A small sound classifier, trained from scratch.
Model: 1.74M parameters, arch tdnn, widths [320].
Training: 2800 steps, batches of 64.
Data: 184686 training examples, 1.0 epochs.
Rows from block 5 of a small sound classifier, named by matrix and row number. Each number is 500 + 25 x the weight over its row's rms, rounded and kept within 0 to 999. All counts start at 0. Numbers have three digits each.
After each channel's rows are labels from the 100 clips, of 14976, where the channel reaches its highest value: "loudest" is the band of the loudest frequency at the time of the peak. Only what is clearly more common there than usual is listed. The data: single notes of musical instruments (NSynth).
# conv: pointwise conv (model.blocks.5.conv.weight, 320x320x1), inputs 107-213

conv.98:467463485474540497497466554507532531494514519493514494507488522531500529456521496486458537522526463489497540470502481511470483511514505540508531467492462481481532469517534518517514509500505484469491509529481501512532533479517504544484485520512569470489458468530526511541519501470496509518488521530438524508482503519487521
loudest: 1000 to 2000 Hz

conv.246:446513507471508550489511495533493489540517467496522516545511448490492472474494502460566484523532514486573501499509502565451479516498452506466519496509504503547535530521519481498497537481477506482503487505508471490464503514480498486537507427495521454494522526492502523529526566510453520512490538538520497509492489510517490
loudest: 2000 to 4000 Hz

conv.13:469522501551483533478493510503508455503500470534528529523503537490461489487502510511552477510506456506516526528497466494498516491475505469477490484470546499475466544494512545504505486482490497476505504484498485473510491499497502553500496483495508501486499521488500518454465555512461522489503520494477479473519499543529480
loudest: 2000 to 4000 Hz

conv.134:529488466513462498481512474510495503517467529471472488531491476568548503471475481486462511495501485535464462518498493472514499463495461466480510499455493425529498482490512496513446540498501549520451498484497484500490518528509474497512512480462486499490507518476476501484502504496453534500494521461493500529505527489493497
loudest: 2000 to 4000 Hz

conv.136:491463530493482519475515516482457541536485515512524508481467501507515499515504504471500546526497468465519509540527502457530496500514451530519499497521544524524505516486532528514462479532523483532510487504490486489504460480535513479500522540528516479548533506475513521480484539507491534511496476521499512488485490498441492
loudest: 1000 to 2000 Hz

conv.31:505477440495494507469502543488461485501530537488459515534502480490545523495512472507516521486509562507501500531476486499519511485489454506455518463489520489472521495527511494501501531548473511514488504501512530505471498503474474514529522532475475500494494504522539503525441468506487461485449480510489461523506497456526522
loudest: 2000 to 4000 Hz

conv.278:492504539558490501479490485494508477519454534483498520476509517514485530465447520526506461492510530514509489476506517490502490526474507517549509527475547505498514452478490523504497487545488529530478520527498503487467505531530505519487461492513521508466469502462530522472548486472496512502519513459485497505534491476482525
loudest: 2000 to 4000 Hz

conv.4:514494458459519509477509522533566478529471487509519512470518497503492504480506471519491499506529436488503508474490500493523553542538511504477467472481460505504512492459513504515513496443501500520528492501499504485482546484489482504508519496516436515489476475536481545474467492508506498473544475491505508529493505531492491
loudest: 2000 to 4000 Hz

conv.94:540495480512525465470492537507520435481506523504512508491539537471513492489565472505498501484502493498537520493507482525450521456491520508531458530493497496477505527512486529487512521466490447480460520507462537529529495482499485500521481424500498430495532476521487500451520488484498484496495486536505511495511492532494495
loudest: 2000 to 4000 Hz; 1000 to 2000 Hz

conv.213:510479513491503498447466485512513483476504453474542536501485532563529519503522488477505547523507488496502500484463535534498485496496469541495479544495469450477477503513490481505509537488527499499494475483441537518467544479544510512489474519502516490479530517530516480538509466524523523482482534461460479517539487519513501
loudest: 1000 to 2000 Hz

conv.145:490472551498456477512514536518534520501476546498503486502461484475535495488501520507513464556513511538567491464487546493515517481497466505505471497473491515507519529507489477473503544494489476575520495456509475472506509454479514532491472487475480508490453515505520515496518511467478512478548528465529518494506465505495471
loudest: 1000 to 2000 Hz

conv.202:521498503562495503518534521470490492499495522477494531570516520513569500481486471510474496489514489522480514550472523512477486479522490502525499537489512466487488469528493484484486502461483496470542494478525524508517510475512493496504502554497476497512505498495496568505510507493524539497502468461514489477448519502481443
loudest: 2000 to 4000 Hz; 1000 to 2000 Hz

conv.15:502520546535518540504456493472527474490507491510485483514516508502525463487492507545469474568506488502503528484527533483508516513494484519470516519470542488491531457545510477467500500499498510527534481481522445485464453475481455533456501497471527466506507513484505476459481474525446484488542481538516508496559477518476509
loudest: 1000 to 2000 Hz; 500 to 1000 Hz

conv.135:543495490514460517514504480511496521495533466540519473499484490507529486495560507503538490516521476543487486475483506504473500467484462500504488501487475512499496551494519517450516495489493497472473498546499466517486483519523451481499480510493475523530474507455503472535441508522461463479482497464459497477514519516479519
loudest: 2000 to 4000 Hz; 1000 to 2000 Hz

conv.223:475469516489505512452489504493478488492502515466470481513459491518477484528567530505553467526527492489512479501515467502528514500443491513500479490495491508473512543515524494491491506501475553546479484530512488520521526488480519539520492538532500481502513532558507515498519500495465477454516493515519505507499542474504524
loudest: 2000 to 4000 Hz; 4000 to 8000 Hz

conv.166:440527516497515519513484512507490509462549481554470479543555512499520519511536533518530527512484501576488520495523521562495496488508512520485523544503469510545450535511530458469460572492541498502492521508501490484509516483523496545478527486503491483505501487491546459515470501509443521460508487516528514520486505502487523
loudest: 2000 to 4000 Hz; 1000 to 2000 Hz

conv.306:491486496457480459465510470501571523500503525526510527528497500502542512496549531503458478512491449468499513482541512501516509490489528453472448522511422486507504453525475455471531561502482491514495458493488487517527503450524476482511535478507483531480482472471466513498446453547532469556514494495557521468502494488514503
loudest: 2000 to 4000 Hz

conv.178:487495535512551479482497558468458501482499523531518489511459520541554501471487507489489520488533437515525505476454489503504493499492461501483514477491507454497506489506528478474483492486493466508537480481501470524558560433515465527496459520474476515518505484457454504472485529491533473519467491497531480470487487494484518
loudest: 1000 to 2000 Hz

conv.275:552476490490503497505495473493498502529542492563458498529537506474496465544504515487491527516505502519480485515492539548528480460559471490490472512479541546493480496493494513516497496537528522530488470488485538481478520504470488504489463485501515560495513498549500506495476510515518539521473498502481503494532464521535453
loudest: 2000 to 4000 Hz; 1000 to 2000 Hz

conv.190:501461535477508506475495552491498495518465530499492447448459494465537494530522494455537456489466526496492491498477509469463525509469515484511495546501490519445497435458493486472508563474505531485490539444487493477521485514503510567497522540554529493487518499495484521503470482530506489511485440552510529479533497547491520
loudest: 1000 to 2000 Hz; 2000 to 4000 Hz

conv.122:477479492503473547475542465518490483484493509531496447526466533519506498505493479507547533520494479485493452532468489497511474506473523471463431499496479517533456495494513504549524494500498500477531533479472485474480480528531502493532546495507507511519511464523514552471532490443507492505491547451515517459474489481519504
loudest: 2000 to 4000 Hz; 1000 to 2000 Hz

conv.34:516471493526467512476515469517506550525464485461499493480479490513454486465553499483481515530512488516511514510519447498487461561480519522467488509505517556499537510499470501488491509481499524539489509510480502534508443476509520502500491520472469493507516539529480491525476469504493487528454510495524498446529496516556496
loudest: 2000 to 4000 Hz

conv.217:526506463533516478514519485485527493525471512521517510528465542476492529457502486487524500514502539542450517527477509533447509482521505496502531556488496516502522488530527540511466497441505535520476434480484552508437506513459521528494483533533544499502525469485493501510509461499468506473488504488537520529512499509498481
loudest: 1000 to 2000 Hz

conv.99:484502510522468518485491481492496510534488532508547488526474480498485449512504554549497439483444518536517499490475519506459506571497527527492486474496478487514469477488479501506523485463511539503527491529521517546478506469522523465483514508504486527506527526470497501531545493463461509482510498480493491476563516489482514
loudest: 2000 to 4000 Hz

conv.37:472486542471500506497487511469538485540510505468524530486555494492482501488509519519487500481543484485516498542459509500525499478525480504462546496523549478487539485483493493521451494499479505524534461486498513488551518546501457522496477522474527507510488486523516533519511520519505499508536528517513535496525513497525467
loudest: 1000 to 2000 Hz

conv.313:509493488434487497532505510470497476545502520510499494519491516481525487474494530473448493465516497481491525491494499544554546542452481447466501480485516518499482471493491518507531474459491484489512508519494491475523505488516524488587479510479504466498525523524514513495488487480464509524451557543482468530464522541482515
loudest: 2000 to 4000 Hz

conv.12:506509499506476497491504513480476524522497507506475526531551504466521467513510523480517510446524498499510486489478503533539526512538491482490484501480504518535495491551454473516499490513529497502498517493524485515522480487468489494523524512495545474514524509507486499534527528483535472500465552503504527525530476494528508
loudest: 2000 to 4000 Hz; 4000 to 8000 Hz

conv.25:463512507498546493501542522488522529514513473500525466516492522458518571468495522483463489497506529510482528464489502476519495511512516507488477503495515492550522490491522475513551511554472520515529501547485521489500511546500514540475485477474462482471490493559467485493470485519486464467495446511503460489528480442492520
loudest: 1000 to 2000 Hz

conv.157:502491502511480504482483461539514515551526502463493452519483503509454505466543485477481529517504501496546495516478484493508491507512513520491483519493480503514480528502462507475461490499481518499478525458475492514518529471506444430482528477486450545469496524507490494496543465485510497472469554480533534565509496527464499
loudest: 1000 to 2000 Hz; 2000 to 4000 Hz

conv.188:507487441498448465447503435528499486521514532482516521510508485514517495446490544487493518456514479495487479487462476497547526556502488463479465542508498503520499491484503524498494501531472465495472501514482490534483512470486491472454469460485484530498476513486525522464472473457499489529500493488516480514492559510487527
loudest: 1000 to 2000 Hz

conv.6:494535434494557481515553490487510561529507476494456477491483540510553521491521481526492507486481536508467507502520482498463490458501511497535500482538497437500506452527503481494542544540480473476514491550491525498551518512537554503508510480500489424518487498506495517502440518499497463495532498465497449508535495503479497
loudest: 1000 to 2000 Hz; 2000 to 4000 Hz

conv.127:497477484533484487527553530520500509494536509515464502507529471502549487481549516496496566537513486470489478501486516514481532515577492487494473468511456533522506510524478513476493513492491487465534525488510519494514488488499512483496540493502467494491491495510491493494524500512512516474535550483508464488551471478482500
loudest: 2000 to 4000 Hz; 1000 to 2000 Hz

conv.249:451490475490497502490478487518466511523508484472548521433518460459473524503506533532521477490521483497502497470476465531465447496480447458477510509491503493484504524520504471483527528507476469465482508433501473527505489520515500482522481487470470505530510525513498519474516473518473511484495501510512491468522527516484533
loudest: 2000 to 4000 Hz

conv.182:495467446515502518530492491519505441479489452489474494558520499528505486476518532461483486503508527557513549526479507540532478499500533467483486520489520516520490479485484522495489502493502471508459523497469534447476481468515459520477506520511478532465492514518500492498525493482476527513489531516488495441484505465503508
loudest: 2000 to 4000 Hz

conv.255:479450523499436481498508512539511528500443533514513514500512532488522491529497528494477508501538515482500459500467464428507467545520549498540483485497499497454467474504515518479527552486495534485478480494519474486481472467477520505504448504503532567501535530464558521498517494524513555565523481513498491512484494498462540
loudest: 1000 to 2000 Hz; 2000 to 4000 Hz

conv.222:510495537458507488500501504505513446475504478505512486508525506490514468463501506544494514479501523519533536521515512516463482547512467527532477499519471472512502515534472520536475518499479467553530464507513506476513516506474497458569501545502482537473488544512501489491466524472520502510510536520542514513494476522513484
loudest: 2000 to 4000 Hz

conv.250:506465542541477502523495504541456461470456524499517536529479487494522481506526490486519503516551494521501542503499491527528458506467516514487459504504514487501522486558529465488550510478484478466520488526518518466488496490470488524487536446487504521522503472487531540532491485480518527500498523498519496470476507458454493
loudest: 2000 to 4000 Hz; 1000 to 2000 Hz

conv.197:496506493503509517507509510513475482568489537503501489563434484490518517492512512547478500481458514527524536472493460502468495498506486514492506468498503528469494474512535487470532553499502493522548516499544533496478468525475461510486539478491504527520521509504483448462510493511483539547490516542495514521524519484481511
loudest: 2000 to 4000 Hz; 1000 to 2000 Hz

conv.154:521511489483549565527485502520479479525521505476500497507484528506556494520511487557465491503549516489477495495529454477489488516490507458485511518514517521510517477498503482520528456483500505492492497489495476515534570484521524508486507516480503499521494457492457552494532498469528511505531485511501512476488484491484427
loudest: 1000 to 2000 Hz; 2000 to 4000 Hz

conv.151:495476494511505486550530534510485443530452499470477471522486485484493495525548483478504505474500520495497523526494463533513455460481506507533457473518495526509479516506510566446502528485472510512551541447511536514520532510494486509539477472496485523483527473531489483495479536451519435523530518563518501494492473466556504
loudest: 2000 to 4000 Hz

conv.238:537509529540466487445509496486500511471454537507496527485466517493526490484500494479513525469489486514497479480508503480513542514488471526511499476524535488498496468504500494494510481502517520500494458489517507513507501483537532492544478541487535462540486513484508497499485486478534561482544512461504485519504498480505484
loudest: 2000 to 4000 Hz; 1000 to 2000 Hz

conv.141:438461507489487456499495517482520498508464514541510503494478533494496457480485548505496441481555462505482491527474488498502495481532489486502478477465501522500519497488544460517513492484504508453502501474514481513474527490528531511500456462530476499520475470537522494493509494539498515466491511470527518499491509484464550
loudest: 2000 to 4000 Hz

conv.76:501489495504465541504509469514520515502479521509519497520526468479523463494538452519550525519507499472507496548498482532500468492535492486522503521485528480487514459503486480499513515475503470451500498491503519509486497523515507461531494494469509542482491534540475485544532469488486458445473490507495478470492499496480492
loudest: 1000 to 2000 Hz; 2000 to 4000 Hz

conv.252:498518475523485499546470518496527506489516470490481478529478491472500537451523487543448515477485462523531493502515491486493551461533547480467516509516525500497479518534498488456526493487510463543514475488478486498442540495499487447504492496476520489474459462476494526488502499493464480516468500490486500496517505511484480
loudest: 2000 to 4000 Hz

conv.205:506508505495510494497520546478457486514486504448490472498469524532476471543478526468497483510541492501480492497436483508475477532506483536482510534504495526486509473521517486521493608475481471458559470514497504484496440553499519524479474472516545468529541498482517507477505445492471534512522517524485481548481512455523490
loudest: 2000 to 4000 Hz; 1000 to 2000 Hz

conv.184:484524532512497486484490494494512492517501493533519499499498472542468539523481524494528508446550500523523486494461522505468509526480516492517518473500501500527459507492498508485561489483543481464519539516459472467459505515529534483477489479529501495523496512437481514546524503479458484510473525495511521517490479506511490
loudest: 2000 to 4000 Hz

conv.273:538550508502508506459559544516519476514485517511508478458513511525497499477507516499496495482501479486521500509530505512509526474530533495501506505460472473429485553511485473499476513511507483502474502516544529535552514460469502480510536502466450527502482518520491446458518528497462488505506487474532507514536506514543484
loudest: 1000 to 2000 Hz; 2000 to 4000 Hz

conv.209:471518465510549499475541502534527528510485499510477470477501522531456485454513449490462505499504516478530534523521497498492464521543469555515486495524514487504516498451499513474525462500511434531477477541513520569520526491542512451525503484491466510495510536482519510475503544534464510457508538494498508484554489526450499
loudest: 2000 to 4000 Hz; 4000 to 8000 Hz

conv.26:474516495479502488504488486482482488504517481496544511487512469507462510519497522507507508432485444543499494488486483504476475496505511513491526472516503472502504487488500565486498470509478481473442476469526481487471519517520501470521482529499514468486508541458530524558563503508440493488478542542485486492471446514503494
loudest: 2000 to 4000 Hz; 1000 to 2000 Hz

conv.139:525504505493497524492493478478495523500508487480522498537500496548514500509496521505490491473517434467517455494510459502544489460517487495482492494449522496536506494497514535510524568502538497488514470493444492504518487494543543502464567488532514470507539518467485477460464506489508529448535513526513540520552513489553462
loudest: 2000 to 4000 Hz

conv.291:521517512537491462484547485484487505507492464507484517541501488501472512510502437487506520479495451536490464496523497492536488495490519500449546509480499503545494493495468457448524521502496472502519495458513552526501499523529472486545518435506497502515513510518521524468484504470522512534517542465469476489483505500492548
loudest: 1000 to 2000 Hz; 2000 to 4000 Hz

conv.254:479453522527510494521474555514468490468484547491516480497578542505548546479521507496507488470511482470470500451457478517506498487503557485423487499549508480470500526483544514487500540545485474510516471511497509469522499490470500545548510483516475533510500544467485468519506523506541499519491452485487481494503511507519482
loudest: 1000 to 2000 Hz; 2000 to 4000 Hz

conv.69:510501513507508485509488456496507462511537464537463492493521513505524488504499515508508514535525488517502492525501498462501531493533489514503509525464483520459515527536485510498487493525478463540500451473513568444500479495514449445490547477497507489472462496505461485491454497519449487523534490467489470488474496489495526
loudest: 2000 to 4000 Hz; 1000 to 2000 Hz

conv.146:506525508530500489537518432527489484497522456528490487448510543567530539500511484555523449508488513516534502495505497476526501493497524552546493554491504495524497482546512536513521524495462494505486529497531509518503487501511470487532502530530477523473488537502509536481505504547483490520510518496520511503549475520526498
loudest: 2000 to 4000 Hz

conv.283:488481509513503504492489474467509515477547451525527464531494521511488501466501513506473488523479439507488515481475492542521459494453491537461539519477502501519502505497539527500476470549511513485551501479480501484492522463510472510541448534489537477490535517463503477521460475495493472460498451472531482499493496489550514
loudest: 2000 to 4000 Hz; 1000 to 2000 Hz

conv.147:472486452544467513492499468482502482544484537525491489519506490508516525504507550480480448494481512477507525561504513516510475488512473510464520526473509487508532552476479479491550489474488494497476501549532522526456504502525508516525525483487525512503489516487476506499511510468477503534459504518499536517433511500453520
loudest: 2000 to 4000 Hz

conv.235:487453500542509494530506517513481564536439510538479492506484531505509469560512501479519511499489514527519517531512494471508509475495517494506467511484469486486518484529488469482473485496536493501455493435538432501492506461546484521513524510487469507538482461562515462546580482494545493523461484482512494506502537484490487
loudest: 2000 to 4000 Hz

conv.175:513567536514486503508519502542502480520469503480468499523478469497467495526476458539486539471468492481500521499531504487496490543583525479480506468493513485504502520505490529508526518506533513505522555498501485495496547481496495483489513486461492501510537473521524493492511513529525472548494477532500534506520512457484501
loudest: 2000 to 4000 Hz

conv.33:453469494496453532527470481513531495476477493448501502540506483532518504524533465520514518536507492504493482474515455523498476490468549542519523508492462496518520483463526480480501535470500532492540488483503528546486541496499485494499501480459486516505527487511495528481534456498528470513510456526492528517505493495462475
loudest: 2000 to 4000 Hz

conv.232:513484469488496521484486500463499480513501507535504526488503526501470511502460528498527536518518500528477476463532465469466505465514484497492482463520492498501538496473516499520484499487530477473495522445496499485518528516498509499506561502504513503489481522530472514497494426564470522538486504513511480552475528485506468
loudest: 1000 to 2000 Hz; 2000 to 4000 Hz

conv.317:501486496483517449487534544532468499488472497534510469490513531485549494491482516468511492588503495546488496534516500490516509462502444478488491491515479506473542477535482527481521511530514495477466516495473460510503542473513502490526497511488500518531481498524495514533519480503498514508538516488535488484535484553484462
loudest: 1000 to 2000 Hz; 2000 to 4000 Hz

conv.10:480477531487492510527496467551483517482501489504501532523479505487538555505459528537513502495492517503523507510479484502556507530424494515482508495504503538487468508529509538493494504511508494470506531537482484496513468489491418460509521511452478547490475481519483511512492489465476507457470551484501532503472506512516504
loudest: 1000 to 2000 Hz

conv.218:499524479510458522458502483511539487497492498524494513497495526483520458485507471494504484507495510542509497480509526524532483550511516511476495518555487532499501521534540521538530474547523493498499503488496489526521511468522458493495474483484530456543542568514542493524496500484444479506525465482481491518477497493514508
loudest: 1000 to 2000 Hz; 2000 to 4000 Hz

conv.162:520520550516529471524515553480525478474492519481464479472499489508504464517499494531480478541540495519458496501499528501550583540527472523485491503478511498541507481484467452510519438491507465505534497522469494488569488554477501517521494530475512519526495505488480494482490508522508534486531490499512512479458478516490484
loudest: 1000 to 2000 Hz

conv.186:518517479522489460523496489517565498490488495530514486495551528524480513467483505490518496553509501479507495544489522501493526468493508483490562495500504496561465489497450518543527514459505493524533487494511522484547479482487472453494539496508512523500526518526510573475482559557482476505502505499511466542501487496502493
loudest: 1000 to 2000 Hz

conv.229:503464504515520495450499518482496508479493465504483521500475510477544523442503494490508502472477475478484484462511536499515546517500499548479490511474489464488515543531497510496470494472501499454484531521507479484477515540506519508473516517536528484499522525465500511477540507510531485498441498515516520511515543528544553
loudest: 2000 to 4000 Hz

conv.231:491491503518514474481476492488539504496519478484501527518532465468512450494551515486520528476509470517528485483465478525483477502480538553483468518506514503479472475501499522484533494466488460507475499499519510539504547471542447479521482480513528513502518512528478528522493513490464520495545561478487468531504519497475478
loudest: 1000 to 2000 Hz

conv.160:470508493519494505512487538554494523480489492512498463489508507462489539487439489587466502524505482479488492482505477511458485519484480508497513509463493505520515561470504483519508485518494463484478553544563540465520514487469487500463478478519528507524505501492513477487544499531493500503485470567502443518517531490502480
loudest: 2000 to 4000 Hz

conv.301:467478475532491581500507507535508461510536543480464505488508520445512514479492445476532486481506492466549508536544544474527536504505484507524521513549483472455510503479534519501474545518478475533487505501542538519500479481511509470468511491461499497517489482468526507481481471518477514530478507491482536500520493496520525
loudest: 1000 to 2000 Hz

conv.73:514470529485498567503499507541498488500495497482509542505545561533498498504493504505545512512498521463519475493512521556499495479486463526453493514508514470539483513495483483506501523502470472519484452476519512543477541488492479482484446496503484429490468487496512506514518517533495473485490473484505490504500520517534575
loudest: 1000 to 2000 Hz

conv.148:473528450550518527505492472538468495532486497531508512488503516489466545501501473454472493496475491537499493523479490503486528512507486516481503517467519491521496509508499492482530536501468498530494448526507528494497470552514473538449518502465481524520509559517509524484487522459511500490519509514495528490464518475460489
loudest: 2000 to 4000 Hz; 1000 to 2000 Hz

conv.257:531482475507563482541533454502532529500529477542484529510514517508484531509529492522474462512463512490468532477504480498518473451503488463489521530504478479524491485502495508511511476473505507481506503460481525510490503504507529534525513514482520544459506505493537565471480500456528469529446537490519556500538491538482525
loudest: 2000 to 4000 Hz

conv.120:457481454488513530488531519536542532506517465500519457483540452464508483486513503540466480587533499485535457495491503489485475493542503552489502516474489500509498494505473500510500521495537495518517479473490516483523496454485465531544466530516489497527496521515501484496496537565501448511532511488507463488491532461483489
loudest: 2000 to 4000 Hz; 1000 to 2000 Hz

conv.5:469476485553514542516483445570524499476442515493479499506479515518504524487443517510535494500509442512496467536548516500476503498515480494510521493465511513504469495512500477502472528503503465532458487503495498541508513510527478505495480532508488499518512520497512518517528503525476469541542454493478475500516520471493491
loudest: 1000 to 2000 Hz

conv.302:469515514522475471456518484513525519488485482504463520506542480534523479459466518529518516530489471509485494515533498495545544480475494469447446498508470519519472537485535482496473491516515489467478501481539485477490475485484429505530512506565496521527486478483496513511474481513451546535497547452518532490524484535482496
loudest: 1000 to 2000 Hz

conv.163:482507510539481505512527495471537441507496442516485491545523519484505468450531499501537504510530488486527517494492554532496519522511537488509502484489472497512495473498543483471485507447507503570548450480502520495498568456506502484473543493496474472492448508468461538526519529495471526474478527482479476482495476485469520
loudest: 1000 to 2000 Hz

conv.90:489472504501493529509511531486492523515492505459526519514464510538530514491477492493498472536519499483469499481493475488512512496480491486449493509507541507496519470469520481521502484474538493468508534535455513479480506494484518529524491516527478487511524558481446487488493489537475503494496517486510558491458489472510462
loudest: 1000 to 2000 Hz

conv.290:471483492508490517511503508493516509485514479522476476505570535484532495489540501522494472490479527473468488546500539512527496578558502475503494488519505475468460492507496483514511547482508487523464565501443531517494543503488496474454468524512485498534581559474510538464490493456478505459509510528488501526469479519502506
loudest: 2000 to 4000 Hz; 4000 to 8000 Hz

conv.119:523455483513498509501490491500510513545461461504504501494492516515484531473532498494497484491509445522531503478511487516483505513523532502490497537476499523513496526486488501519452530498498520511465455458443518491548551523516473514467495511526560552495536494467476454481507498492469471438491510463479458512492497512480469
loudest: 2000 to 4000 Hz; 1000 to 2000 Hz

conv.156:485491471513493457497531501512530498546547515507533545484458465523533506511476481517482552486542480496519483476466503498559454503508499539499519504476509518487455487543472507485499518485492506462504472489505492539522509498493503485517504499516434524504511521463497481503495523515482472494462475437515505465511530531515474
loudest: 1000 to 2000 Hz

conv.105:474523471472495489491494538503499495453545519488504517496501485539485496465491523494475563473522482523491547495500539492451511462507517467541537479482500493493495501492445485496492514535511467499459480474468490504496510475515432527538488493483484452532480532521471511516499491515491529462545487446473486498522484471477511
loudest: 2000 to 4000 Hz

conv.133:504500513496531502522481490466493489508497530564498495495525535478518454512480483510514510519432466506465491506512494499498500500513487530462520501519475503492506493523490473479496481559495478539480477513534509517484468503470492513492487496544502486503484520507465489481470476509538502503512494480500544488513485495473465
loudest: 2000 to 4000 Hz; 1000 to 2000 Hz

conv.201:533566552507465455509488530481502507491497479527482521514492519471507461507504511512497509520518529591493533544493501492461485477470470521492499538507563468504532502538522493538477492433465509505493505493521536485492466507535460493514510541511492447487482482490478518509467542525513548546521507525478480492494496528512519
loudest: 2000 to 4000 Hz; 1000 to 2000 Hz

conv.258:485510434537535431492484497453476487485507570502481488502448463499508512511551505520478488517497516533503521475496485501532498551439496529533495508511459509483511516494470515492549494495494496497519511486516529469535495506516535463525499523522517536517467464506484498489501509481496502468532565488511485511513475473529511
loudest: 1000 to 2000 Hz

conv.293:507496445533496482493505467469482477461472515500457490486492478526485466502511508527476567542495513552523490519472509558499491488498471492501519518520513491490463510463537497439508462515460518493504467506508514478483491437536488528520519503541497514542495491448471501483502498504502529483516491545474503486533525548473503
loudest: 2000 to 4000 Hz

conv.180:517524530532521483490473545538508481521516524508464489520497510494495468502489501489441505530548504527449519483557546542509538495456509456510524469523515501489495476500463513519465480507573511507507506473528488535479535491512525518499517499487478518505506484492499505477537505476520507480488512522483470520497542519499518
loudest: 2000 to 4000 Hz

conv.18:444451498492473475529503479493532526522518443506489497484468528533530508470450450480548540526494443492549514470463531477533490498452473483533493434458470462470513498485512521552518496490476538474467464492509489465506522518518498470498518479536513500518531515519519543488511508518511516465501499514500486559460528473501509
loudest: 1000 to 2000 Hz; 2000 to 4000 Hz

conv.138:491498532538545570509473532477469498504508514504515518574504508487507477520507549494522487513466498486499520498492499486483494486497513537512473494521554487507476503520523508512513512490505465496525485505461507466545499531545497512568525482467503524532507525517523479520513490484546485466542481440492504486529503527517540
loudest: 1000 to 2000 Hz

conv.75:501473521500492508531499495483499530500495525488473473492514513482475494480530507517490487459486544470493489542526513510453501508569514475524497530478575552501541527473468485495491517543491505499521517500488484536478467518514464525485519514524499564486528514535515501549523478457444474473479484531454519508486527475481499
loudest: 2000 to 4000 Hz

conv.282:486513528511487482466486495470499478503491534539455501500491472520535520500539511444502505483510496530526529493481560490503508504506465495474470504467588508483477523516504529475503490478497519498494486536510526477472493462514472471518456512515484506517434504487480509509492518506475494478453536533490500508481522513459500
loudest: 2000 to 4000 Hz

conv.150:486492485471477501477503516532444566511479485519530530521532497479510504508548499523510514482514491508525517493533512506478446514536510483488548494493445513485491466491493508487491524518514544501498490478467481516486456503463507464485451485506445507528461529486491529457515497475475519511486514492497519533478505521500514
loudest: 2000 to 4000 Hz

conv.170:479498487506525461534488489493500529455523485484500489497489491515475503531524505515498478483461505503476514533517507483512447546521447551518508505475545492490489534518485522473501559467487503524491549509515528511539497511509523512512475520470551480492516489526531500497505515508490494484503523516489530468552459504503487
loudest: 2000 to 4000 Hz